Weights of a small masked image model.
Model: 32-pixel images, encoder arch vit, encoder norm layernorm, encoder activation relu, encoder layers 14, encoder width 256, decoder width 128, decoder layers 2.
Training: muon at rate 0.0079, 6900 steps, batches of 64.
Data: 42238 training examples, 10.5 epochs.
Rows from block 11 of the encoder of a small masked image model, named by matrix and row number. Rows with one number belong to one neuron. Each number is 500 + 40 x the weight over its row's rms, rounded and kept within 0 to 999. All counts start at 0. Numbers have three digits each.
After each neuron's rows are labels from the 100 images, of 14976, where the neuron reaches its highest value: "top examples" is what is common among them; "colour at peak" is the nearest of a few named colours to the mean colour under the peak. Only what is clearly more common there than usual is listed. The data: capsule endoscopy frames (Kvasir-Capsule).
# fc1: MLP up (encoder.blocks.11.mlp.fc1.weight, 768x256), inputs 64-127
# fc2: MLP down (encoder.blocks.11.mlp.fc2.weight, 256x768, transposed), outputs 64-127

fc1.582:526545451506514496487539465547462494549495571536477514499502462592522466468445476515526474532505505428558518506541478598533542515502513537437484541432500509541478487427440443581481470560526485
fc2.582:462460500455459468559480506494527514484487569558533483500493502433524524545476478489468518547501506586441440520505521491460513585481446484486519486525493425451565519507491455485397494485521544
top examples: finding: ileocecal valve
colour at peak: black

fc1.62:500559524553477540492511521560558486444470518448462483474534407519586426473505461464513504476498522462412510439456532451607456513547465522512463448547476439487550498396485523531470527477476511
fc2.62:476466459399419495516479551438488457535461523475570528473507449523427501454497502397506474496518527536514459421521472560487487530530496504531423512520537477468454534582449576516395480495472520
top examples: finding: pylorus
colour at peak: grey

fc1.468:501521507525480534461472424525614500462514386466392493535498470535481409470469501446474509484520492454498414462505518609491490493495552462494451507483449510526498452484527521542522487466578556
fc2.468:462498468417485473525505528504509541560402567519542481437565539550491521475563490495480517456479549538501504517571498508419431492485476446516588481421531439489591409494549489448523450499518507
top examples: finding: foreign body
colour at peak: grey

fc1.278:513402526525494528523570453530526483505485489482525471514496419569470413542449403492432546488484519500515436529521430492465492496489526485485495520443458548534580532487482474468454481447475483
fc2.278:479484563571420453473535482536429588532472525402519512472495504404501553492516502546517463507523517516502481517521462485541488541511449499515490522507485541518469483495546443598465488536529495
top examples: finding: ileocecal valve
colour at peak: orange

fc1.348:440569524465536528554489507534473487537521478441483543415557521469418457494439463477478492481508525442577395497470626519511589482542540459521532462494488479510502480527525452527509532452525498
fc2.348:563503522465464498491470498523485487443485508463492572460515480505510511529499498531459489495526485513479527501608465559567459430460543515511450513403457495554488455626468554426467505506515498
top examples: finding: ileocecal valve
colour at peak: orange

fc1.18:522450493479478509471499428458477491481476499498537586488484531535594458485463504535487461514489496484485503473441480456529514494472496496511469525586470455523524490446525514524520509564504596
fc2.18:468511490518510517463504486477511511520398502502405576522501553461451489472508542401529490426434520581526460499496519496503501441491515509496474469504509497500492541518494537489530479442499501
top examples: finding: pylorus
colour at peak: grey; pink

fc1.632:495436465512528475474520442536565499536479478458467470462535498502511454506523482511473568469464529503483566571490474486436463527459527421473511513551511520472494481446492441513607512459565536
fc2.632:523482521452450508513443542537570481520451488455512470458493507503505438483492544513436466506488406513574521463553509471511550483502526491490548455505512483530457450425457516492473543459520459
top examples: finding: blood fresh
colour at peak: grey

fc1.195:503511483506482433479524505444565426495454445481554543559565567541471446492463451465563500520538449553460495487463461509479517533482454483494473512506484492520560582481501556438512528500432510
fc2.195:544517496461431453507521495569509531464501476493508436434488490426464522503438513496529498498560528522484457472514474551497464556624518497477449521436586466502456457487499495534459528502435493
top examples: finding: pylorus
colour at peak: black

fc1.234:541522504558487466480555516508540536543479517516492506516462494529446477487577508497460467445558406493520485511574536519575469574526489454566542501482492509495467505517486456557535498486477471
fc2.234:523444576525542556440509488521488534560498523487450507451418454503507513567453483496468497517490451539536475436514493574499485525508533461488474437518552466433518484530546402442446463606523465
top examples: finding: blood fresh; finding: ileocecal valve
colour at peak: black

fc1.85:564484507425510611495528509577491420521481476501423510483491461534472497466559551529474567498456446497491481486517532493431506519504476531533569469531445490501485452463527481396470532513455470
fc2.85:431516496496509529458439439548526469536513381538509505497499468510516467546521551515463561491579484502491508516485498522439521484437460480487545522510544575593529500501532457437549520429487492
top examples: finding: reduced mucosal view
colour at peak: orange

fc1.230:538505437397521454484470533499553492455502393508436496433517472522482487565534464569534522516527469510497517495474481477519528552426502518507466524449417498429526563565508541525488496423486375
fc2.230:525490496518442512563373467491476521539570488472492481606513533491512473491490540436591505464483422474488520492545517439481507498453487464478477507449455524505513557502552521540480464462544577
top examples: finding: ileocecal valve
colour at peak: orange

fc1.511:517459550487495491460473496535486515490530492498521545513460509443583514506487524538474560428505528505427542513462517510411540437511507505475534549550513448488571460532492540493490475440444526
fc2.511:501554475509564479453453555471499459487495541494545579409463423455488513468489505548489529510546503601484502482450540487487445507541472582555512495497458518436593527535470425524537526538510429
top examples: finding: ileocecal valve
colour at peak: black

fc1.321:431514431485519512505478494478493524425472550533491491484550464502497556450533599467492494479488499489513490553500525482493496516579498572498493490445478530585535566504601492527561494546426537
fc2.321:458528514543509594506482491468523524493528508366443462500481532551496475493443541536466472497488475445562515518496522466474534549498471536474501414537567472499524483482501433484470479498458484
top examples: finding: reduced mucosal view
colour at peak: orange

fc1.159:521534437493453526447517551472511474490530385440502441503523554485536523416555532556449561512503527512530529571416468529517521499547554495532527560538480535544534523531490508494481472566487470
fc2.159:525512482551524532529537549550484479409495437530426537489529517542593477434461533465565466435519510552500568515412381517468492509489526501526514591477489518554474493507452532473495454484515484
top examples: finding: ileocecal valve
colour at peak: orange

fc1.666:490482487532506490546602517581485424504529537527535445510506500524551497464548486508482468492520510562517513493477444481473497448497477518477462477476554491504510511487525591492486553427444560
fc2.666:460520449511476503475483497518514438526525566499479531468494490489507523563438451492535542499517454471504490482567539474555501504482486547548546512441515421388485452493500496491491473502533520
top examples: finding: blood fresh
colour at peak: orange

fc1.170:452485477477559436542473493438581456553434485473429524494483489504433447506570554500474561555498505482545488497567510460507559542471445477472523473511456411485471560447545466506511547444498519
fc2.170:501455523501501471480534542451476447478463414484552481527496464510575464446477477509494525459459455452529573480470521454426424481549556496504541524534481509455450500587479477486466550451575552
top examples: finding: blood fresh; finding: pylorus
colour at peak: pink; grey