A small masked image model, trained from scratch: 9.57M parameters.
Rows from block 2 of the encoder of a small masked image model, named by matrix and row number. Rows with one number belong to one neuron. Each number is 500 + 40 x the weight over its row's rms, rounded and kept within 0 to 999. All counts start at 0. Numbers have three digits each. After the name is the row's rms in percent of the matrix's.
After each neuron's rows are labels from the 100 images, of 14976, where the neuron reaches its highest value: "strongest on" is what is common among them; "colour at peak" is the nearest of a few named colours to the mean colour under the peak. Only what is clearly more common there than usual is listed. The data: capsule endoscopy frames (Kvasir-Capsule).
# fc1: MLP up (encoder.blocks.2.mlp.fc1.weight, 768x256), inputs 86-171
# fc2: MLP down (encoder.blocks.2.mlp.fc2.weight, 256x768, transposed), outputs 86-171

fc1.582 070:601457440494501501477511531500476484560348439422460530516511521504455504560540480504467451488493574522423537558506550495458519496475516513504526486479556535501482488475549377484599503483590496446508457560402500579482496462548453509559542454517541490478520472
fc2.582 072:551449592432509567567468549461536526510564438509475456486480443484541484484536562501474462446543537441535498401481516505534489515513455452506516470474418478551493495458442460498500506484471514546455502586477444450516502516549553484468410530509574526477517516
strongest on: finding: blood fresh; finding: pylorus
colour at peak: black

fc1.509 083:487474442533512512473473491466475524566426512561477482503529536442522509458513534564557503492454461509455467463521564507552462456417481504607455488556428523525483503538529445456399551488534554515440520467490528488437492486449536482539482472540499393473473476
fc2.509 082:413554500535438500513442456518480445489446492496539468458475561502482514527502472463516468485515519518554475514507497457543562518519485452481550472557529486501400512470528470516606459484572459551513476477459487535558494539552482530532468537536483520532528460
strongest on: finding: blood fresh
colour at peak: orange

fc1.527 073:539456460444486482467507496513539537518569589540513479534586494509501543457514537481555453503494512466458546558481518492567460476457460490489534463447468518535419531522511535523493470564542522501469457508505490482540529519451490524512438475451502540479506456
fc2.527 074:471465523418495433452547470564484448496457455556508459445478553500444529464534498495593496579506481493456425500493535479547482503466470519513490580474527520488438518510504493619546476481490476493471464465473514570428514484583412509576457542525416458490493502
strongest on: finding: ileocecal valve; finding: reduced mucosal view
colour at peak: black

fc1.53 083:519520500520509509521483474427530536558563516481461419483494580489522481457546502494431484460607484519512454463492508484437521498515465493518545541504485459464559495478515532548461531538493504438576439475525542440500458516334489579480519459530532545524522465
fc2.53 086:498523512461452515445463530563516548459461518544526506518421492494450497525524565506461449487544451577523550504552514509560533445545470526449556473509499578569489561471498496445494527445531552489474493541538493536493444499545501511496518588490507471465511537
strongest on: finding: ileocecal valve
colour at peak: black

fc1.159 048:550536473544578453530533462547499505510462560496504505522448475530444519524521486515425508480555471484486477516495502491504512569485518518489564437503541519517463485448455494431470548573444479541490492453514511473511486437478565466468567495494499530474466477
fc2.159 054:473470470600436483450606524529480459443430539499561449488469477479515503456532413543463478486562542518559442534460505494495469463478518469504544522523495537580566461511511438510515472526469470546535520487479482533454468529456519471471518526517442529491494507
strongest on: finding: blood fresh
colour at peak: black

fc1.39 063:511511475547595425466520428491488496477498437469511474542581540482460527460440487428495447455553536451442514520488521456441533520550477494488525461521470528485521533484516517492536520445521435458472499477452471546531541393520502432514490542550498537500534469
fc2.39 061:477502506504437564548489572531554528522519562465547514516468496535608531536522449503430555561514524461473463484537424560473496511564567525426471528454482445474530469496519536524528473535520570481452495436475496512490500545454518537484486536515520417495463515
strongest on: finding: ileocecal valve
colour at peak: orange

fc1.10 092:474447588527558533472559503501502493476480516488508413555473486493534537440452560463496558448597556484447507569483495467499515567445504507566500548514449483518476434420486512496537512481557472572491507546493483528509508487435485509472528573472494507554583428
fc2.10 081:562454534604548552521491481534492477512489551463445477542499483547524497566538483499432499531520514498579536438491518460440554457487515503523512525505520454484521485510454500468507510506457526551512490499486473496485522470516545498571457599515440423525481563
strongest on: finding: pylorus
colour at peak: black

fc1.684 087:466451534424566503517498425425542482532521529529522478516512461484505508529508519448487474520466455457557453504514446554493577489550471508519452500523521474559497502468528460598472499514476503548580450460467594421468521470412536479512550530456525484526447479
fc2.684 080:505515483506494439509490522547495525536438439498552506561474543542502436485421449523509483510503533497483519437455501480547613518432539516600597521569458521503551558437496545530545534608504494459494469559525476541503505438546508428523470506469451512482489537
strongest on: finding: reduced mucosal view
colour at peak: black

fc1.173 121:481516541476588495526495520502514445546457488468528513532529502460442555496502462486511502472487501468440503496429478583531435479498537517494490477481517521515527468467458486492532555436482435542556477471511473542509490485530480452456555489505501539514477495
fc2.173 107:499464501463512567516505543489498497488496500509489541489544437495519524480458482557466500533544461511554504517547496470453553520495480454512477508462563465445507434496459545518526468519473548438500566573448539457451545541497496568508486522472518473528546553
strongest on: finding: blood fresh
colour at peak: black

fc1.134 081:480451503529530521516449501429514545552475504526519552523505496511516538495524542521534467474553467458469505488450496515476499504574428440503549491378482411430547532504508493469447490484478575511531479459455533511530520539498479437434427512498527460531475486
fc2.134 082:461569461536506548480501534461436517418551498446417456618538506549546484488474460459483520492460489564516465519470530439464449505500476575475491523515450570483491549538499530529550588521510407537466534431503490465524473433450514521574468544560471488514492498
strongest on: finding: blood fresh
colour at peak: black

fc1.604 127:479450453525423521485474504447480459478521468487557477525523424490435473530516456498484527500519550452475401532491523493529466460516482476574525488497495529530488473535535464487468456403477501434536440519454412532443501491484493439472472482526556545549479449
fc2.604 127:412512484493433493511468481502437584519499505475486542540487424459503573571502522479513559494468463517527509552526536530502525534496491498529534493515504508473530489481454510542469568496516421471540449508501535515489486552495431467538437529476462450521530544
strongest on: finding: blood fresh
colour at peak: orange

fc1.602 086:491450557431566489509551514481474498493490520498520466569544554480506507496520517459500481524504450554510505524505513518606464477466472442510496522489490526534468492513607452451510475506582486526515545510513533456480494478457507484531544541441501487425505564
fc2.602 079:514547579489451518475448494458523489507495479500526499554486556417491530453506499499506510471477567550465524470514540504465509565518496603453426570555483530484520479487487517413481495535544586501529561493477507534463486523498537530569482502551543486489508471
strongest on: finding: blood fresh
colour at peak: black

fc1.465 125:554483479497495491566460525570489505522529472522505473504489532432520524512421560487497526450486477491479459495495489381538536525497426498523533536557511508475517567471474484474487451523575532467503435517471495444560551479434417542495444481478497492476488531
fc2.465 126:461550546476481519497535553478566535487543502401446509501469513535488399493439503440552437530464423527512490545462497472528505448494525488458515463538528553515561496470470453486438457469433522527535513451565494497417504563595457576501512509422435463458450483
strongest on: finding: reduced mucosal view
colour at peak: black

fc1.68 126:572467529575475497435497495505502532551491477550494522472443504419488515480459568564514481437510516473492499453493505516579519535515495557509540497490491469550455457459520468551512499450520518619519490524478471450521513546513408462456535533485454477514485548
fc2.68 117:481523416466535524535532459531497468470536505448534483555510436465525489504554413488501465529509493464546539506463465444424517440461483455536502468541507445484526498515458509546489512517544443501477392496551594512461471522542552490494494505593490556498480482
strongest on: finding: ileocecal valve
colour at peak: black

fc1.301 101:520425566530437562484508501532437488515500506478561439445431451515481485447491548528537514476502529460458471468437511532515552478522508492472543512535553453471522461488548453448453461515420424490491423571449451470477532548515584496496589555452486544544444386
fc2.301 094:484496557497527457478536446511475438431543447489506424547512510535489484595494539540467486579450478527495479533473472482485495433471414579533545562503511455527522484457492514522441524566524489468487560523521498516549476480452446548525524523506437536568479447
strongest on: finding: ileocecal valve
colour at peak: black

fc1.86 112:494553447522492467512479511487490478461526510482479522428494506507480518584540450528483530511550511467505466455450535505555516526436529369473477428439443502522486444531492496510458452501533446525528461519533533504526524494476461402480495511522481522500610433
fc2.86 119:473513455482472529487538543466439484502532457450457513483464492524453513512481511566428492480516467557460510503600521459443469503547431524551500431563550489514564576490484512504478594528451537465482511561514495484529521532484500530600459567501461464474483471
strongest on: finding: pylorus
colour at peak: grey

fc1.422 070:461568464488535514476402533502458483550546568526497464491521485515501534503472428484529502506517463480414504477514517479517470448540545506508552514447497505438494518512575503411491539503553498565465510452464596537449457460546517496460450535562566495509444486
fc2.422 066:517473409477418457458543508496488497544502533503501519502525454448466519538513507467505417520550505556496460475447445412480472506545503529528463462493468499522448516467502484525503466529528457483523461501518469521576478546527445507487528471516501437541539466
strongest on: finding: blood fresh
colour at peak: orange

fc1.149 100:511467475520486459508523537512512523477492441516545478501558538489507544601530519496498547476526478500445485424467536392470547489433448502428484510520480445517450488522514535536470534450528478434557460439549462544475534489543506526531509487412567490487483512
fc2.149 103:463506515472503494397504523508454546487520451430504491485518524505505513495427464529457509440543548521529473458522485447539471474532484489508474538442522538570550505446524455476512488498453532453474570558499530435558469548517526420562545436492492465505497546
strongest on: finding: pylorus
colour at peak: grey

fc1.257 140:538490505557495489486479502518564445476518500492540475559498583435526524487553458504454547429474590528505446487443436472562471502493478507465491545466536481466554400463498491578463529538503514439491527468503480462539460493461561466500462553498519474548490545
fc2.257 143:517522561519462529505469464458431511553453470541489509526588462481490495529407517512487528540574409462517512487385556520512534443486456479484540492524572494485518515533444505537512424475520486537467453508464579424461549486428493463493492517524469511485534510
strongest on: finding: ileocecal valve
colour at peak: black

fc1.411 128:501538546519513555462448497493530482491539470500487482520507448504502543492432509509520538426468403438452479464434534527516523520559510584507546526506494593451554526502544487443413518507549530448535532495479461492497418540576491491484414537524509547486534446
fc2.411 126:524471476465545492475483549454474510491479417483486397461435492510477574472508551492506466574533561540540531535462521544471473519451518601470499533517446511653517441517464445523468493515507509578527544508537533491529536511481486528515480532468540459490524497
strongest on: finding: pylorus
colour at peak: grey

fc1.382 107:449559523500504468523564502485470530443428422472505443535497431495475479493513592504502550526447540510473437532495532537467545573476495493586546508527537551559565523512517454482441493526482486483451506468472493431480535515456556480470504535482442495454537478
fc2.382 102:469468547468498544507436461550462578432534529461521480489551508491524467459538498503516517493528464526523506479430442549534487479520447529513504504475454493573536462452543550485508551539482496475503464549550527491512577520448483533448476488491538505513513453
strongest on: finding: ileocecal valve
colour at peak: black