python train.py --model="masked image model" --image_size=32 --encoder_bias="none" --encoder_width=256 --decoder_layers=2 --adamw_lr_other_params=0.0024 --lr_schedule="wsd" --warmup_steps=200 --weight_decay=0.02
Rows from block 11 of the encoder of a small masked image model, named by matrix and row number. Rows with one number belong to one neuron. Each number is 128 + 32 x the weight over its row's rms, rounded and kept within 0 to 255. All counts start at 0. Numbers have three digits each.
Before each neuron's rows are labels from the 100 images, of 14976, where the neuron reaches its highest value: "top examples" is what is common among them. Only what is clearly more common there than usual is listed. The data: capsule endoscopy frames (Kvasir-Capsule).
# fc1: MLP up (encoder.blocks.11.mlp.fc1.weight, 768x256), inputs 192-255
# fc2: MLP down (encoder.blocks.11.mlp.fc2.weight, 256x768, transposed), outputs 192-255

top examples: finding: pylorus
fc1.18:069115130160124145117020122173190103126099132132092121089180145150123104101048121188151093077053147155147077127122168108052117134186100192154172124113139159109106175174132104130087119111126125
fc2.18:085136126135171127078151104130118191110157184052171124166061076120143124087126090112052151131080187139143185163185145147110147170166142061149103100178104149114146143149148078094131095140107108

top examples: finding: reduced mucosal view
fc1.139:109106120108132103144102139141116097127146151129071089129150150109108105106089068133101137113174155079100158159094185129085172116175127075130106186150145143072116156089124109162112100158177105
fc2.139:064126107084112188097100168130165126095115154095130143125048157179070127153118150143140190143141157116142065170101098142140096094140121124148114126156161119162163105104131080097123125186141134

top examples: finding: pylorus
fc1.311:143108070141090172109133166144175155161166102136129071159105142077114206152123140160111134099123136122163093135152119123103092170130137197096151137105053094205102126122121108132148221159118163
fc2.311:089113125120155098116129156125132100126169115115120133093098111095174134062140104144176188099144151180214098136108171114142167103207175158126107146150126091142161165129128154076129089158092088

top examples: finding: ulcer
fc1.444:139150155114135164147125147114117129097148145084133157091129156142067183134100135161132160175100182136094143166106156149145184103130133092121093160071126086087126130129115173151091142144149150
fc2.444:104107148101143138112125089137120133100132106128091143151133212167126125171110138139118116054115159134096132133104161074147124144068141119128149157122161138176149081101212105129083123133092139

top examples: finding: blood fresh
fc1.242:148183085148151115154148122070177108154084187180139153099152110122093168095140116070155210109125048144075142197171161181106099111143124125094119200107101122178078087136143074142156123073149171
fc2.242:101140140172151119093143130155150123155140134078157130124104097133115108145140118137148096110173124122123118098056108143086140126154074100131120129117172133162136150132101082135092153109103092

top examples: finding: blood fresh; finding: pylorus
fc1.170:102084156122125139109132088158161155119128118178140165112111175085134091165168189130153160132160112130092133101088119116137114121129134128182131148109172090066095164205036060119140145155125108
fc2.170:144120164118082132130078156060156112138113147131142120150107108115118136129135103096160127120141129098177161075133080157195155127131127113117136124114147126124124152153153133111100184107155127

top examples: finding: pylorus
fc1.298:195082094199135159106077154087091115120144120102117188104170085099120046141105080116118152064087072094145112152137095138103117117185161114129110166139119141138171106127126093140111060132110118
fc2.298:116064115139165144121138078141145144109106144181175078153088112079175091105097127181136077113117069102142132145102142119145066122156113089082111096160128150145183162207098108154127164112144153

top examples: finding: ileocecal valve
fc1.603:105149147095188123103180074121179115098138132078128194082137164064095056117136056131191129140095170105139141164137093144209089161080143163149169096121080142147109131145152166110158084085107172
fc2.603:116173119073085067100084160171126113130097083152126195138135153131145084189145092194166136088062177088106127100183128137170172138159154163170173122170069108109134091124114105138177174132150083

top examples: finding: reduced mucosal view
fc1.716:066129153131113120111090164172148145194077151134094138111152098180089086199151136108174121147154132121113070130121104117104115105130083171116137176097137113087162116047108176119120144151150144
fc2.716:158150163181150132100095110127171096122102091188111094166125088113122177149178085079104082136108110133070162191132111103122161048098136086131176121115094100079132110143146121155059149086138157

top examples: finding: blood fresh
fc1.666:101185137148108137093171085109129094176145109128127148095129096126157196154122146132189127147116069204108192131166164118051199206146105142126156099127058102124080145062106085098096146148124082
fc2.666:185069175125185088073156116160134089074129128142122185143145149099137115159129136082104075111103140176107143091163125127181148147150151203205122158175113128144134122101109139144133104172125130

top examples: finding: pylorus; finding: blood fresh
fc1.412:138077089109129144053115128117146138124153134127168169093104126162173081147127168147171148118094113170099143129106083126108107111118207154073167085147136136076182149126119074151183125137122096
fc2.412:120097113153145108138145092169174100139102223086146179166078108077138142129113163148104113188085086125129136079151139113159097176156107121105133141120119122140152176100091041187103079192143135

top examples: finding: blood fresh
fc1.632:113153141114104117133111082087117170113105114122089143152143134101143123143119102133200113185171108148103113119171098116134082111168172077113115079185105114170080140128134158177170080121065105
fc2.632:162130142158168173176140179094198092095195100129122134056180162148114104071120113065110141127099115093084140096082091105135167105154086081149164149074110117120124169068103103108086117065135156

top examples: finding: pylorus
fc1.62:101129189165135117133140120114089106109108196124128128113108145095169096145138168098170165126120104138150137176105094084086151086183171159140167137174125096109090097130154099112120087115085146
fc2.62:084122156100167152113111172168126157136177112157105113177149139148176128121075135124144082136153125089098122158128158152150148131099109143097156142111171118145144168156160068155117113149122137

top examples: finding: foreign body
fc1.468:135159110149100170098079123153149084170104128128143109106158139101153146160164148121136127129202114190137105183186161209132117074151141143136114115121118102084119116159163153104082134149140135
fc2.468:121145189104119107113121072092156152113154157060156079157123123144113100151164080078101144166071122151089128125129186149078093124111133167162123154139054094149127133108088076098083181123142100

top examples: finding: pylorus
fc1.195:091066147173076127058121140148116146203123055114172168142153154168127142109138107122119155133121100179146141166159176123164139150101234115100147153141113148172137104140174115132131149092124100
fc2.195:114146113071106138132170138120113160136121116085115104133164122122158120192090129109078047117157167173122126167185164149145134106127147126203100077148135142145154218129203127095173079105155155

top examples: finding: blood fresh; finding: ileocecal valve
fc1.234:109116109075095197178184152140087144221145103109119135076102174098129137186175100150102078136159156060102125123168112074145105067131151148133123107137159155060109092126141142150110170098118140
fc2.234:078146162112039152103168169100136099092175112100129066159175096168151173099167090094117124141142161141109168128144085069146125110083114129129095145131100146165159126168101095126136135119152181

top examples: finding: blood fresh; finding: ileocecal valve
fc1.89:176188112127111125099130140093154130172075155101126174121180119116130127198149129073159109159109161181143130131149099156092125125101121174169089095156134160118098122023129091100108134194198149
fc2.89:178151169124129182121138108126120166065128091089185099124142197082182128120154070129141216171058084126084162180110124159150125101091138160153115136127129095104135124149098184120094134105168096

top examples: finding: pylorus
fc1.449:146132145147121150052110099164110130146111149144164159172107101119100178119088143121124125197154152172133151137142171146180153146124158146159160067084121136137114124151101122078101177140187089
fc2.449:089147092110154184139134133186133162077119160138143157109099139163125142128158156174129077123110110102122121076158133108192170116117126089109141129106096113133082132062090155134137124160132149

top examples: finding: ileocecal valve
fc1.476:109103144085147134175102106162125154119119158108143085124169102132116125109160109108168128162137148126100108131220118112115127091125179154114153129162093133080159125138086124095083070148113206
fc2.476:177144063146117164151157083086176095102129081200097156159142148091171119143131120142168152104101134123109130179097191152163122111119134127136096125085145123141152118086093111128090140074127098

top examples: finding: pylorus; finding: ileocecal valve
fc1.285:151143133147092157151092148092134106072148117167134123127151135115176112133150120164110159097179097137148102089122136174175083075095114191090094090130084121109173062148133137129121091140106134
fc2.285:090151148147127129107096101151143162066109122106141186158095142119191189119149108097116145155106076163149145156155110134121114157194122128162121174124202092138107119134156124129070110116147110

top examples: finding: pylorus
fc1.523:165165087163104130134134135146080128130140058156222180144113099218153109109131173124133155147130116140109114101139129125137142092134130116056121121148096101127118076100123157127141164135134220
fc2.523:105119123170122168140146094077155135123088168119116176132153128112071177110133132127134173179075103104095107162151122091148128178115116136162144182108141112102122111091172185095105117164119119